config = dict(
    model='image classifier',
    dataset='retinal OCT scans (Kermany 2017)',
    train_examples=98430,
    image_size=48,
    crop_scale_min=0.5,
    horizontal_flip=True,
    cutout=0.4,
    targets=['finding'],
    num_classes=4,
    arch='regnet',
    norm='groupnorm',
    hidden_act='relu',
    weight_standardization=True,
    depths=[2, 2, 3, 2],
    kernel_size=3,
    stem='single',
    widths=[48, 96, 192, 384],
    label_smoothing=0.1,
    loss='cross_entropy',
    init='torch_default',
    residual_init='none',
    optimizer='adamw',
    learning_rate=0.003,
    beta1=0.9,
    beta2=0.98,
    eps=1e-06,
    max_grad_norm=1.0,
    max_steps=14100,
    batch_size=256,
    epochs=36.7,
    lr_schedule='step',
    warmup_steps=1410,
    weight_decay=0.0,
)
Rows from block 4 of a small image classifier, named by matrix and row number. Rows with one number belong to one channel. Each number is 128 + 24 x the weight over its row's rms, rounded and kept within 0 to 255. All counts start at 0. Numbers have three digits each. After the name is the row's rms in percent of the matrix's.
After each channel's rows are labels from the 100 images, of 14848, where the channel reaches its highest value: "colour at peak" is the nearest of a few named colours to the mean colour under the peak. Only what is clearly more common there than usual is listed. The data: retinal OCT scans (Kermany 2017). In brackets: how many of the 100.
# convs1: grouped (24 groups) 3x3 conv, stride 2 (model.blocks.4.convs.1.weight, 192x8x3x3, standardized in use), inputs within the group 0-7, a 3x3 kernel for each
# convs2: expand pointwise conv (model.blocks.4.convs.2.weight, 192x192x1x1, standardized in use, transposed), outputs 0-95

convs1.95 099:137123143107122139122132163112126100113125131193179166136149117154109119138129105099076084059098113117101089120137133139140115154150114107121137157141139157169166141129126134116129129148181110101124107124105130111121
convs2.95 093:085098147114103085090102105134092104086104117114157144097088121135089147147091116130136150115098142112158107154135123123090127117128133109120135108123156091108145101129145149124128152108123162123140131102092133118090120103163156152133147094137112111096102132119116103131132131106178166110
colour at peak: white (61)

convs1.112 098:135155119093118131084107107131140156151142150125118182106097099099108084108106101161150133120108146143155171130118130107113138138133138124181168119106146098080149105082137139156130138115144108121102126118152163161151
convs2.112 094:114099118122121105124167112171109112140123138097132144122169109124116146115090092149145162128080152074136129137114098098119148090096136149088133136151163136148114154135100130159094153102113112124143151109104142114118152154135153150145145090108142163075107120140097113154106120107131099102
colour at peak: white (96)

convs1.181 102:134156125149162158127103162113124134094130150094164156118112096100126081136129080095112117143138132164157107142099078130129152077133152138097105139101134124136152099142100092148125106089119143152106133144162122123162
convs2.181 099:119150131128077141089136125132090140149144118117050143084117145132165132142153127126112134109177117139115077167127134138121139135165151172088131144170142139085147130136132137105128108143107107135136117145171137146125154068121078133147131111121107093139156148130115138084087144123140144125
colour at peak: grey (97)

convs1.147 101:146120142100133116102061113134129097156155118157138125150119128097147131105096117146112120149138172155180152120168129136129089120118115160115130132130118077072132104116124100124102169145170117172148122125117130121096
convs2.147 106:146111131142122156147116117121119116111141165153145116125115160127132107110119117116125103151114164124146149112103063147123100143090110125112136139130102117124080161117113076144131132094145101128123130116111136106128111170122164084096133180145132173146178092137148141141142078116108116104
colour at peak: grey (85)

convs1.99 103:121087094113148111134126130112089106138149136150163168083083080106112087126117107140139144136136122122129103102108129087152144133122114168169127165131114168177122126144152135130160142149154096103134076132133129123108
convs2.99 105:107130140112133118150148103119118113138128144144124110141112131155128119122136126174118096167098138119172154108140109132126119140116100094167119124081106194175119118101152105163105099095131159146116121090086097110158123110121140097174143142129120117117143138095110135111144113135125150160
colour at peak: grey (67)

convs1.9 101:113123119118145164133141139149157124130127128098120111125121081109131152120109126153172127141108041070104117112153159142141152131105091141163127105159114118133134122156175130123174138120113137123103109113103087128159
convs2.9 063:079096084136127092116111129120088097141118113077132097104162148162131147129113142120125119095124131109095082131114128133101127107135144154120139163137113126126103121100126135213154121076093154122120135132121118146152099171112153139158125070097147166146154115167147110131117099072100130137
colour at peak: grey (53)

convs1.79 103:133140133110113132126135122151195162145166192118158155127111094154126135134156136127118123132112101157129117130112108133120095131138130109135127094115133089110066093079075150119129137129153122159153120139161121150159
convs2.79 117:098115132100141089103111091134114098124099116081151150167157101106104147111075122100132126115076134102165138167130117095092127143128138126129126086138133117116152081124160141143103130085159096118125132114136124138081139121143130129111113121161118121129094136134143115129192147120145156139
colour at peak: grey (90)