{"image_size": 48, "num_classes": 4, "norm": "groupnorm", "stem": "single"}
Rows from block 3 of a small image classifier, named by matrix and row number. Rows with one number belong to one channel. Each number is 500 + 25 x the weight over its row's rms, rounded and kept within 0 to 999. All counts start at 0. Numbers have three digits each.
After each channel's rows are labels from the 100 images, of 14848, where the channel reaches its highest value: "top examples" is what is common among them. Only what is clearly more common there than usual is listed. The data: retinal OCT scans (Kermany 2017).
# convs1: grouped (12 groups) 3x3 conv (model.blocks.3.convs.1.weight, 96x8x3x3, standardized in use), inputs within the group 0-7, a 3x3 kernel for each
# convs2: expand pointwise conv (model.blocks.3.convs.2.weight, 96x96x1x1, standardized in use, transposed), outputs 0-95

convs1.48:503519446473472525486512497481490485530479507505474534469499527462468546486521514488499559478492546495512478520482499511476552448509513475490495520469523485517502477507514473492517516526514511523504428464472505495492
convs2.48:517481523462506513529523521531499510519526512527506513495515548469480502514500504532510456478516494482512482463494445458476453525483518544508526495498485545518540545509535484520508472477491521496530489512455450466486518502492487492513495527557473468490472504510535520530538522530520503508
top examples: finding: choroidal neovascularization

convs1.1:478497475457492494512511457511505521520510502542521512508501483490489415539532525491499487468448495522506492496469495492498485500507518453460459521487488529512454536521524527489505505485479542511495537489463491474484
convs2.1:498521491511491477499551478470527501468519501515513490445480524515529490520495462481484519473483473517489553534500497460527484521445505515515508515524474507521485532535545488447514449505488500507487482515497547487543506528526516462492486517510555504534495486483526498490504480551498520534
top examples: finding: choroidal neovascularization

convs1.38:521501464478518506482530521519514503474501491483543489516526491497507544513491505526493489505541527483489541514537514472512522446467486485464482468509525467478520496510502491487472498498460502538513448497464482512419
convs2.38:473489492490494509547514555468542518487537495527557516546518516477507523537489500495479506489479469493482498492483438514495464507529504526499492507511537503528501518525477552506469486475512484474490486512484512481516518524462511482471536522515558518522544491468471509549495515471516497529
top examples: finding: normal

convs1.39:475528528517517500501482467491505502529522492473484476483465491493508503536516504480505521488473502514465437531540519479502490491464458507494494520485494525529509511564509482514508447462499500500441549498455533508493
convs2.39:457523506500521481496486499520497537538525501499534538508525496505470425495499492504521515509462498494502528531506508530538514489489474460499523508513486532513526473484449463512517498511478479499519518500501476547516551482535507510489472509447447501540517514497500462455500540502451487500
top examples: finding: normal

convs1.89:482479522532489494523455521486484505488509537499484534504508511513518533481449509507491494494465475480426512499501489535518511493477503512505512508476477500455418504496466493515529492534564526516505482473487520487494
convs2.89:487498478507516517507501478509477530492455527496512492475491481470473482489493527482473497566496504523513490522501483507506529434491484494537512493509531515518508420477518513483458483465494482503490496513521485484433456466448461486496548472504517476511504497518523508542512504460514480497
top examples: finding: diabetic macular edema

convs1.78:506508510503496514480501525512508505523525496518524513466454451497500509492515512459468475499500464517524489439445474498500519511539539498497518463514509467496474518510501501487509502522535457495551452479529469460462
convs2.78:497483512485517461460506555502494510484507449466532532473497485495532504507523515504548496503418440480497508523509513455465534509438517526481530483491460482508513500509500495505502539483516463480541505480497531480481499522506497504438461496478511487508502494517508488509496515496527525509
top examples: finding: drusen

convs1.33:501505518498512544494499480505488498499508503475463504461463493494522499494485492483455448500490530524494517473508508521523560511480460544489491519490498537499498459538535475502480483413450483483508510521525494488504
convs2.33:487513492493531515503492484545533524480486487514487531501537489514489463498495478530508545514526528523523520526539536537473559462502446454482515509502528517506510440478469486476497521504470475487521526483490504503507517450486497514475495472445484482487500525494515458453521529487469499501
top examples: finding: diabetic macular edema

convs1.52:501546482425515514466479529506464546527455541534488511444527503482472547487474497482544484516481537513505506510494498514453531511486516507515475508478518489453518505516469508504482487495489488504513492489511497530502
convs2.52:508484547471511488510481495527509512539508456491532545488491515525471490500514491563536428463494499485494491447493475469502491519518503512512479509495528557503544475481499485528513514491460507491527468503488438505491545474503479527503520513472460505506483499515483524497522525509493514454
top examples: finding: diabetic macular edema

convs1.36:511437476504485485528524521520515530518485498513538508485495515493499521452474528477462517472541465470514549440484452485487480510510521495487486491534488455497512525542506507491466475528475503490520527471518489505504
convs2.36:479514506496511490476486507480490523497530456517500496557498478499463499486481506461477508518488527532470490503496482529484462501524502487458478468531515470475541449483504536484467485516455490494469528487515462468535507477489510514487523493499529516469517467468504525518459549480494423488
top examples: finding: normal

convs1.12:509496486514512442543475477498505512517508498534528482444505479471537494491533477529529506487517466509487451523494511518518502510491501491552495481515476470468466482528513484508511509524509513557529436500525469511526
convs2.12:477503490517479505513483460482490488533542494515505506562544524503478489496470493483481502483518506497510493480536501536499495533512531461461504493509542500490507483497521510498485502513516521512460479485527511494546492506478537481514504566474497524485501436467469527521497511495467406507
top examples: finding: choroidal neovascularization

convs1.93:539499481536523458516504470483441456527498506495503521508436467532515503482486516542497505523502497477478480511526534480475528477489511502496525448480519505512494484490510510527543510478435486528521460491516507518505
convs2.93:504487502434496477475497478502449502504465502485490513507508504525481490457525475521514501518479489487471502494509483513502545453478500494463473502493477479451512530509518459530487519498514450457516543508533492551510543482516515490473489527492493475465462492481499477458517556470492530527
top examples: finding: diabetic macular edema

convs1.51:487495505565475475505533481477504498505503500497501480540500503526481502503508534492478480497527496496513543457523512520497480524526537470492468499473460502518529500484473483475441509567533517538528469463494497469470
convs2.51:527467481477482522522496518485475465515474548531469466491509518486490485527508451498537493467505487446479475497461442484490477542494579548497528470498459493444510500513487515487531504538496483511535507503497500490477483528493476498485511492504504491500456525507510486529497513518513533521
top examples: finding: choroidal neovascularization

convs1.76:497450464487513526479521502495530508485503472458461480489471495514553542496518504477436448504532483519532534474493478464520502508520508516512508501498506489496457505476494514517528494545527505519517472500484456471463
convs2.76:510501552467476469452482517513505489485505509508481580477425466467518506504507500531511502435498478489495485526502529447468503536470506500455506443464466478486487477503493493497532511481535492529504523481510502497491506471510515521456500484482511486502478487495494495471484474520510506499
top examples: finding: drusen

convs1.19:479471504508492502527500518484493515478513535511520529423479498488521515496528471472507513530515493521498484469493507535517508518543533476479546496515521472495489488495528531519498481518519500441499518472436515480437
convs2.19:537469534506513486496459522512511495486512480512497538522523519555506470508530465542536522486511488508501484492436506510492540550537492469511529482534480505509518515517483517486537531545500511511532542486503494518555533495513498498479510499448505525500500520499464454509472479522465500529
top examples: finding: drusen

convs1.68:500465519478453510504507466485496537448501527522514531475492494527501501514479549515520473512492506474503496529512511541458563494445479525495522516444487513511464505490515511470481489484477479488532487506509537541505
convs2.68:493479512491555522484514481512495519490504478522481476464517489529495487511461557500478471518519542525516505496516480469472500535495494511488505519524514531537538493439502494533529476545489460503509472466484496498500548538478481506490522482485467472516524506500504551512528525497533499430
top examples: finding: choroidal neovascularization

convs1.81:527489511515510452510518456474452471498505536506524520503501524549520474522537491510515471542536484493518476506487518500477501517513460488489452506499521449504529515517512494486521504487441490508534493478490537499440
convs2.81:529560465521516528455470473535477534494497565476471468525526477439507493527514517487487508503523537549516476502539491533549508479471509500493485504518515510500483528531515500506502465488496477494450488510516507529495480451516524516513511510499496459532506531514521500492521482464512482513
top examples: finding: choroidal neovascularization; finding: diabetic macular edema

convs1.28:488509484483470496483467471490502468501474502502509463489539514474473512486528499499531481481499522472490501510583509539464498489544516494532542480469488476535505498533520470479496462496490469564500495465499488513527
convs2.28:497507522473510528461519502526480481527450544508470480473501485500521497508472530470487507537535513504521505481556517491532548514478496458450512526496512461497480503501514488497517555495535523510473500483517546531470473522529508514487463511494514530443500471475560510505491511519509486485
top examples: finding: choroidal neovascularization

convs1.83:467507464489510526523515502529538518472495507495514511458454451501489471512532513464459465494482474515521480512536494500524503514531509515501482482484464495502493474484501443520537473487515494434440498515507508527522
convs2.83:467503493486485458541536537484548497507494480475511512454478507474515484485546499514538537461446481476503560527477456446516501475484467512534500515499478484537505516493497509502514481468519475470526508531516498490506496531502479496448511536481515506521519492469479476497506495526520527535
top examples: finding: choroidal neovascularization

convs1.87:477494490489513517479476502492504518457428434497468503504552530459482492502540492475486490479507505463466484539561542519465464493501497511495495473504495502501500506529512506501519467483542519529514487498509499527523
convs2.87:484487482469476427525537484489483506478469471420498483481512542534496534429495479539496505510476478460514515474537513497473503515488503482477469520508521501463481490505531476491484513490508514531509502496491536509495524544513531491510450526512506505484498480463478505498483517541469505508
top examples: finding: drusen

convs1.42:455469469506477480495505523513503507544479485476474519490470493508537506496490498522498471461468485510511514516522509457486493524536528504498493483446470526527530451479479515550538524502515520498497456490477469528553
convs2.42:464506491522502510483539516493486545503521471461524482500453487547517466500529498503487495550501537561522495492455513505467504489462499518506484502534504540524523482494531498456511497524521508496500487452523502473542472535519491459546465485494489490486474481497506472506547452503472495494
top examples: finding: diabetic macular edema

convs1.91:490502499509527545500492549528521509520528489459502457501532502540522481484523476483501501517533526466514513434494492504536522424490477475515507489489486511487497482451444527516531498498474515523517513486509521501512
convs2.91:514526520518536533499495463557493550520440511498504491494483513552483498476513491527529518560510553499544482488476511565518512489483490491510525500523530537491487503472474464509539506510505482507525486463474481510499502464507504501508475517490482460475505513521566500509508498523499525502
top examples: finding: diabetic macular edema

convs1.53:541525516499508513476477473472464466502518519515518477523517540455473444498515507527529521504465425501512524491505507515454480522486503506500517518476484499518536524493488499471507494534532490504512447451471511488489
convs2.53:504451481460456538528497446497493468529482539486477486494488525500512503493482450506486501476542505475502523494479492470527478515462524505501483526505506524477449508489472476506534465537473508515521467508430500513460474484545490489516491489495474495511475519486516510491532489554473526484
top examples: finding: choroidal neovascularization

convs1.49:506509493501498470460504503492492423513491489536507479543546523471520489452479501523508502491496518449489494511512471507490502498474475519503463523502479487512486493514515480512548492553535522542507463504448503533530
convs2.49:502477509518488525520533474528513486527492522509501504464506558496506518495508518505498505480511504503540515511461491443477525465463468499499506506510478555522495548489543511517509464505516504461532457549500463492489495526535485479523527483541492512474486524511490491535529439541500536482
top examples: finding: drusen

convs1.85:524539530511493490488445489528507493482509493490546506505495523495504527503502500478471490524491491474438464531521553513480534488465451544484476527482499502518537496501513522515485489473447518518548515534510481473487
convs2.85:495529498503525475518529479534501524539537503453524506472495535485489514510502540536517506504486522507540495507514453480533504517467513498509502529497528529542512487513480480540520479509487439431509480495461511529456534536474487488502492485474480478505564537524500519486520497488469507502
top examples: finding: drusen

convs1.41:520516523499466545480483543468486486486506509514494517480512505467488528463528554505511475465480522485516544525522501494497513490457507550491516528471515508451513510473490502478507452483529498484508502467518476436528
convs2.41:529464508455502505497504497508519498512517516517512480465438504500533466518526545537541478469506527506516525481522502469462501489492497490502481513536488496486545509522523466455503526500486534530526488525527492449472538505503455490497520474503480494463501508512504503497487475528477571445
top examples: finding: drusen

convs1.4:475514490450510502433540512538479519507502508487510475483473478523503448551492448488470460525517494506517491478495490505505495509496515502464496483514515464553512527521500529506512505463493493515498557488467528473474
convs2.4:518519518449438455439514503462529475487522520531496475529433493536498496519483469505501523500504503481534504482507510481534463506518497484508498511475499512485482507540515438480507488520491473483501510479464519506499505512495513477498431543507512481501486481464491451464473513482495509503
top examples: finding: choroidal neovascularization

convs1.66:501488494518499525535533500432473505498488512503486490482507434488515504475515462535508438511477450502547508518501481533501457469520475518490511516509534516558475492483505494467499490482473496519530517517521509517477
convs2.66:501497485509523520516527502503501511499540506552477473475462517522523456532463513479494525502510486512476495490450487469474517530519512520502510457535432497540495525493499501470552530522488496520527518522522512482528493508498482470460550476507556531471489510489547480537506505517501478496
top examples: finding: choroidal neovascularization

convs1.82:526508488523512490523515489485494524483484526472514519486503506520478510521466504490485491523467492535452491509499512515484516509527495508486535456481539458469535533524486523517445533555440534494477530491462533489476
convs2.82:525507503534503508490471469530513514509490498499466484498544508470458509512455497479476484530500526506559471491510475521498509464471487522464531455443479490521480502448497523495512465482501498514484492503489490475472447500488485503542514501525486486542530524539505513502468466489552461464
top examples: finding: choroidal neovascularization

convs1.69:482442459521503505503540533498462510538487518506512480535565527480490512480478466516497495517506492507524514474482453505458496527510519471451501511493489539537506455460501519506488523524492513477534522518519473485493
convs2.69:518473521492518544467501504528496493470532502508510497516499480530478495473519463532548477493489505498485480492472474503464462502483496510530532453541479508474528507483468530449519519538466538499526513465488495465474502476463445464517525452511469509471509530527489498526474493514479514470
top examples: finding: drusen

convs1.73:510496484519489431518512522483464495495507511493490511488505482526484502499560541528470467481467448478518506552479469505511515493529506496469536493505461498466469515503500530494479545536518528531499498494520467500456
convs2.73:503514544533477489456513532506454454511514541492486521482471477492526497462491505507487481469531477484535523512451520481489495502477445487475533469476484483530513463501501500474477481473538473535505502427481494504486481490502467476517472499498531478523499485528529484501485459538512476522
top examples: finding: drusen

convs1.27:490518482513494476528491513494495508513516497490499464471486526491465547490485531486498533485475543471511511494493542481463540457506512492459518486466549509448548467483525495481542512498557501540503502496522474508521
convs2.27:516452508486505485509474518496483499481470473503534471501519509512502517481491496474506450533489492484520484456500509507452517514524497478483547491459510515517480543514527510486483523514486524510483442470489517483478494521523482512516506483544442519414521491514508511526464505507534491441
top examples: finding: choroidal neovascularization

convs1.90:500503518496491470500495469493492501490504468533519466462475478464480441531514513508510515489509483535488482540524552489516500431500517507444490527485523467474496502535511536489468535484487459477491524486499535526509
convs2.90:496526512475455453481503479482512446492485484516490456505497506520464471501499470464473502480507464489512499514505517464490497499491477514516500491476456457458449531533523472500501474524526483456486534527475475509501485516510499442529488497526491500511476440492441480456491509480526510492
top examples: finding: diabetic macular edema

convs1.5:510490501537481518524486502489454473528532510450525482490480484508500542485507524450484505507495516530492518513494512507481498531500529440523471491532502442503442463436473506531511478522490498490500503506519521531514
convs2.5:537519538528558542462466495545497523476493488465508509480526492519499471487547501526557501535497538524494481532471497530486486520516516523534520483515510507513527525467497464485530521522458496491512520507503499483497517432489473480514473464495512475509515544546516500472520498488512518491
top examples: finding: drusen; finding: diabetic macular edema

convs1.14:520491508486481520502515516525508507488487520515510521428475477454462452494499469497480481485480522495497520527531499526497502517533546481489480505533512506516518514509530516506494540559523469429465526508464512509488
convs2.14:462494431500490517494496481439483520472470472527520441507516522507481507489526500448511461519508476499500483519505464496489488502530531533529538488521486495448497528515524515481498500529461517486486546563532476496499484499489496491532525503553502492515492515524463509500498475483527503470
top examples: finding: choroidal neovascularization; finding: diabetic macular edema

convs1.44:538540513510522524460488487472513526491457507481476496476517514446503475483489486475493521449508494431500509498486497444471525492527545536518508524481517506487514525525531508524530483494503500511533466464511478478520
convs2.44:501461528492490501554523469530511535534549501452559519487521524501506495503501513512456452481472505514519542489524504504506523491431505493490518537518521535511470513474541485502488508479503493475515464523537479474528465518525504509516508506490488458527504499504523536475538489516459515496
top examples: finding: drusen

convs1.59:448418436528511510521552525514546517514511514498463475485495509495497513503496478511500522478468509534496486489483471499487520517528532501517480507483477495496451501551506449497515510522514490488475487487512515525529
convs2.59:502502476520511515470504498523488508505503499495513474540496515488495518489474533448475522515497512527494441458519540528494507476525475481493471503496534491467472459517486476508466495476514497486447485438508517472526490519490560495498454490491504506429505518506533507492542516460489455507
top examples: finding: diabetic macular edema

convs1.70:535521501483525532443447489475466513490483502514497495508483475530499498544526508501477494494498504520525537535492448502505541486529528488516506489491483516502513491503511457476519528501499504475478444441516468448471
convs2.70:501505505534494481503501510476487445505500505470491507462487498436472472510518520496503457472512521447491532501528539477529509503468518470522490514454490478483490465472513492497495499471520513502514477511476486529446504513536421513474521468477463470526499536508482521484487501499520524452
top examples: finding: diabetic macular edema

convs1.2:458449465455488467483493487505486494540485464550526522502497490533510490496516533524487479509506487531524527499501477510536514519510501498520492468505460462501523513483502535487494531548535489528517429480510468484511
convs2.2:494475489518539487505506509507534529511474496465503477525455490508538469507533507505512533552454491535479529524448520517493483461517484489509488460534481499523499495484537494435496487478474512500496466533518501425542465515483491473507500494517554529481510498495527497495475502522500505522
top examples: finding: drusen

convs1.46:514507499520510473498515447482507532492524536496543467524501532536471530535455472501447516509455515515476504501487488527511482530511500488498478520521459485506455509502496527504479532512505485497472522518434499519453
convs2.46:540461535487546504524473533532494496529512521519493509522552503478491520501506547517532484506468513490493516503522452483509444531505517514490521506483508528495531497447465503502504498476484505542527478542476499465486523523448492525520526491483483516511535536546499536482493517496545510466
top examples: finding: drusen

convs1.63:522518473495496473476526485519524484534498448514454480489515535487532530527535438502473514497485536511519489491525497495539479502520460494497467519526457487506453505514504512520497534491497518549512534521451496478480
convs2.63:544480512523496531490495502519525517469518475511498510477515524531494496545456510504499496503540555512554480456513505500493505500493509495467530501483511518530471533498493482471543521532497508495496482519491501490431498491499494509541496445519445535513550515545510488524475512470502482448
top examples: finding: diabetic macular edema

convs1.6:478497505528497488503484486462437477513510525510479506480453482524526505467515499527542519530524496510456507530545534519520502452444501472457468523494494495448480503508500507520528528528510489494508464477486525508497
convs2.6:519484511520539514507504490525489533489517498473528527472480504480536452475523518525513518551515545532514548491482520536492540469496494468515502520487515528504521516494519483507484501478502471520546462536535502522485512499530476509491436466479499508497492518526547435497515498504461534483
top examples: finding: diabetic macular edema

convs1.21:465489475475524514520516526487524508518541515477511504496490473524512475507526522467457495535535549498501523482466467515523499510528517473536522481529506489502490496478448498503481489489506453451484490510558447490468
convs2.21:477509501501497500466498517492530500462477463485464518552528495499525527478521442512512539507469483525491475492510509558472491480554467482489501493518486463468490496531484486450475514481507464492483544476501519482547503507488560527487467530495505504469474534501507480469508537474512502519
top examples: finding: diabetic macular edema

convs1.25:511506489497523520530536542488485474512501535495492502468476473459475476514535505474455448492491509534536475478451483492483497511545516482476496466488509493526541471466470483489516499534516478453491476475481500541481
convs2.25:440516446510484464522502485488492456499452491466472492492489531498446511427516508510507502486476483459510529496526515513548524435518439518537495527494494477498496521519491478481493489494496513465508497517500517500505492520545503500498499505514499508468497497498471490493488496540441536511
top examples: finding: choroidal neovascularization; finding: diabetic macular edema

convs1.55:517519502493488551483544517456475485498530508493494503488470508518513496488447475500474519509508511479480514482508518457474540476437541492499534504477528474441541500517528512503503483444499477482500526488487530516475
convs2.55:456419536504484452497477444533498513556511493487518541486497520478485460503482490511497459458466500456490489470482469484487482543481522537468460486457507515514493480469498476527497493497491484496484494503516474505510508498515489510481506519465482478515485449464486510516486513514497461499
top examples: finding: choroidal neovascularization; finding: diabetic macular edema

convs1.13:486501487522483467490508565500516508496510516521508510445497451496467456536534501492506488521530470489489503489534524522497488482449515489509505525528497489508490489517502468494503533549470461467455497533533527550504
convs2.13:497510406498502484502484481469504494507501494478464448490516503479475482508513486477509455517534511524483519486485521517542512482547519514542505499503518459481509500540505466504491482521462517469485496505481500509525479521515499491484478541494490449511457496516515472441536537467546497510
top examples: finding: choroidal neovascularization

convs1.47:454488489496483517513528533478445508551473497519524509470498474525499505494491544477450468515478543506522542484468466482452481512529521516487506487455476532546514514501535499509525511493516487466502484482503496531507
convs2.47:501505506474523513461479516524527519484529490513534506508494473506536447515537496517517522529513525573497512538444482505452498474497493501520499476527504510530523516487482475461532498528456530494506535480515492467477516471483489440516517454469485480506479506492517459490518465479471505511
top examples: finding: drusen

convs1.45:513503506489446526477491505467504504468493560457488540508498488520498498527510532500475479519476447508518483497514451563515446535518486500518486507520507501508511542530456526498462487453501489507489509519519489499501
convs2.45:500477508478537482468484518530484547533524509473499511524500471523501490511499531505517505527458527504475467512504490523512463504514516442471449511521508523501530450509479454521525507521478443475495509482507500508532541495440509500496470512455514471504498485493530495450519546474502483501
top examples: finding: diabetic macular edema

convs1.17:524499527499504520544503527499524511477491489540525488538531500481495470498554498507537545476463466478458489523539521502522470497497488472501491510495503510508496482534512535512436473506485509519512447477447487497467
convs2.17:459499477485490499523530522449500499529508488516503472521538536508476566492487510482453499474470472521464484470489483482474482497534486550497493512549502516518495501523529524507494475488481499457462490494503548490542470547514529499511508527579494513482532494502496531520521501509515500504
top examples: finding: diabetic macular edema; finding: drusen

convs1.61:518510531517476514517490526529479431494496484509509452506540492520520481504510490508476466517519482506498482491510528503511510482471477503531535518501477480488432488435471526482495527523481516471484523448492536471473
convs2.61:471550467519452500509525451438509505484461473468517495466516515490505499524519502503457543486502487522506504537522512502524472475528466539496512491476478506514455503518527480509498515499522485465456548560482523503482504501502488471519475505498505491541491509514472465466532505470532526510
top examples: finding: choroidal neovascularization; finding: diabetic macular edema

convs1.43:494512514480510498466508481517469521511477518478472531514517499499533476529539437525457432513499472529523478491491499502503503520527520501471511489483526469530539503528513517526495500488484461491514450500532443512532
convs2.43:516464526502511539491473478526502512516535500484521510500519491536477471507518522544537443499507520504451474449524475476466475553489503482514414517525518518493523455483488486496510509533495504517498498484508496489510541472473467508508482519443469470520476496500503524475501506512487491473
top examples: finding: choroidal neovascularization

convs1.58:544520502463522553445452471458497525493503490481526486499502481491510521523491504537532502550532471524502487511528497498531536429469488493506466483515492505503470486486499510507491480500492518511502476509553462485485
convs2.58:516513510557532535516504513531518505528472534481475513462501460466523505480516502526513486485485512497478496466454487488547448515490528513485510492487526496532486468497497503531515497472502478512505438505454481495497510483499466458454484519496538486542530536543524481517527524516535512529
top examples: finding: diabetic macular edema

convs1.26:489491515520504549500479518554491511506514510477466480492511470485499504488513475458526500471507461484512454531515467525528497532557436480525442511513544483540485490503487509485521482523483516472486533487487508492500
convs2.26:507456507538465503470510504497452427518523510492488503499479513531507491506522505519496450489529512486498490456491475495467482544534477518464514459507495438502497499498525482440505489531497533506482499468513493507548491503505503497545479536507466523481500482496474502516459479549472501479
top examples: finding: choroidal neovascularization

convs1.92:497497488521529535482484514495505444501531459507549494476530444488521474490532475483553474477536495471514511475493518470488494490485501503435479536488517540446510508524490504500468512535511513472498472482504502498506
convs2.92:486504501546511451504473494513508523493507460446516486506515518512429476490513482479509487522469487473546516518496489518539539476488461492516562498473488509498471513518539503531507458522531499453515486510481442528523478494486518506528493516509473511516533457512528458488491489492525496502
top examples: finding: diabetic macular edema

convs1.64:505493496529500518471470545435494457500499488472529504501477530502498511482510507501493467509487463520468504473500469479484509535458499513540527522527524520493533514502439517503460503490490522500498469514534440483544
convs2.64:511479512478476483520496473497500485490514534513484536495491459502498499504500492509499498459498458479495485506476436445489469498483542528524485474481491512495529519514533495460532478509433481457508534539487482458504507480491486485523509531512574480483441452493509474490501485516510509508
top examples: finding: choroidal neovascularization

convs1.74:482528540478507517467482481481524473499530483513527514513530523492490482513521508465474467501474459517495477468509515499469482513511489532554494491504445456489458508526517481488486501514499497532518470519512447447450
convs2.74:489502465481486474497533559483517519458514467533543542495502500468519505502488513497498536493432473501496500522529479503460513460515455527482501494499481471510492504513486511504456527464543432505519527478500522531489526501494540544493471501502500520516498507510478487487509525441516496521
top examples: finding: normal

convs1.54:473478501505474489523549510507524515504494507519494524504486501502493514491513523489503499510536505498524516450464501499465501499532553447467487485478503519530508493468432487473471547559510514507503444471484474472487
convs2.54:516491521474506522518511515523476469483479539504445480487497487496494436498501479502533509466533515450467499504470469457471481548473538548483512464509450479485504491501482515500520498534529525524517512468458489495483477486493469442503486516497505468483452506506513480521506497534510496534
top examples: finding: choroidal neovascularization

convs1.95:526471469557481497522458492479478528495507525477466506500500509503479518512469532509483496495484539513472535530472421534511472496467483519504484515500474496508446482531473465542516488531476480513513492509486493530488
convs2.95:486463505553564481486506522514488541499523479484513526479508474463486496519496531491485497554464491522527498485534484513494520478514510520508512453484491475508555479467537486512474477447481448491516466509509532510466497501501500496470504478482473498514522505529534527513512553482515494446
top examples: finding: diabetic macular edema

convs1.3:527496460538493478532492461491489505437499529456528501511518479506486503487517511499490500548478510548495487516480499548479450550515487463523493502513508517460452535528511467508522475528510515499521524473484502474495
convs2.3:551493509569511526502534510518544516485479485487496473521523518489513504501489500493481482518503522514509501472488498516509471500467475544484502507538485524512504496510562508496517471498519458505510458502481489501497455505506473451539448524508490491485528546550554459481532477528505536491
top examples: finding: diabetic macular edema

convs1.65:497526479471486534505482485517521512473482532526511485464499494524519486532532516493510463539524485480511508517500482551520448449482513504484494498469460458519503508508538506472478508484484487518539480475518548563518
convs2.65:490515535489522501514455496502474514482514522510499510485463494526472512512466506501436485509547521500490500480495504498530453525508505474471494529493522532550528499522478482561530478537486473514502496505473443524505545459450491513491521476471524487527483480472512517508559501482514481523
top examples: finding: diabetic macular edema

convs1.30:488469527483468517498513511504518506515495453504502509505518511510512456541500468510511493518518462514460467522499517547493435515458512511500515516513494546478478487498525491519469534499470524520494518494415503477467
convs2.30:479522476521502523466491487498470519548502516529494486486477493492482505510450505469448499513553543511491449448483518497498497513530546526444505498518518512523519431495520515514503486526505484496466510469509497511489502426505458505500472532491502501527496470470492499500513497469516463484
top examples: finding: diabetic macular edema

convs1.79:488497499537513508499470438521491499536515490476491498498433489536506515509499490473494489510494488487528507475462447538518521492504531520487507526462503534507531464469439535498468492484477537512490532471502525474486
convs2.79:510525508539556536494513525525491521528483540488497516483495471505531506481521540535528510518518535518517515553432482497507486523512498487505515490493502507558506464515472494547541519535515495483543517516482477513490510499490454489499503473476553512521516548521529482503535482479494519527
top examples: finding: diabetic macular edema

convs1.56:519509501485494509507511536508479479528517487503498478479475482447488534445519502488449508488504508513507515506483517464461507506526547522514532475417473491485489486535505495522452530533475503526526500479479526535497
convs2.56:516520468458471517513465502487539494451447481511484466518512487457500497506496478526505528495504476514540494509522540523517472468514497518518512493505469483467480545513531481478486483467438482474513525527469500438491495496499525490542499506542518490482483541538484472472515462500511525512
top examples: finding: diabetic macular edema

convs1.24:465489517519517519538519531519482526504543525477490485468489472469529510482505531476515463455486482469518490525500515515511512490548512494491469466496511523514550421487466449501519483479513481477497489474507502513532
convs2.24:447479441513507504499514507501499485511456468497484446521467521534500518441507528464517457518486497472492490501495476505505507486535476490485522475491483453503469548513505495468498520494495541489469462491528525484513471537526513518490517533524470532451512472497524500514449513520492515470
top examples: finding: choroidal neovascularization

convs1.80:469500542499516443472517513513488455495509519480481514457548536456493517527484482462537528476461483545463446531523511526508492478508512504534496489501521476463483526505494514487461516536493512502507502504488495521520
convs2.80:540505501473465498479504465496532502491530527487506508517497550463507509561446491472469516486477498501510496468527480525535483505497530526469498499497526506537515477573539516480507446488495471490450468477489485481513508530482507477533481540514493478533521492529516479502482525483500461499
top examples: finding: choroidal neovascularization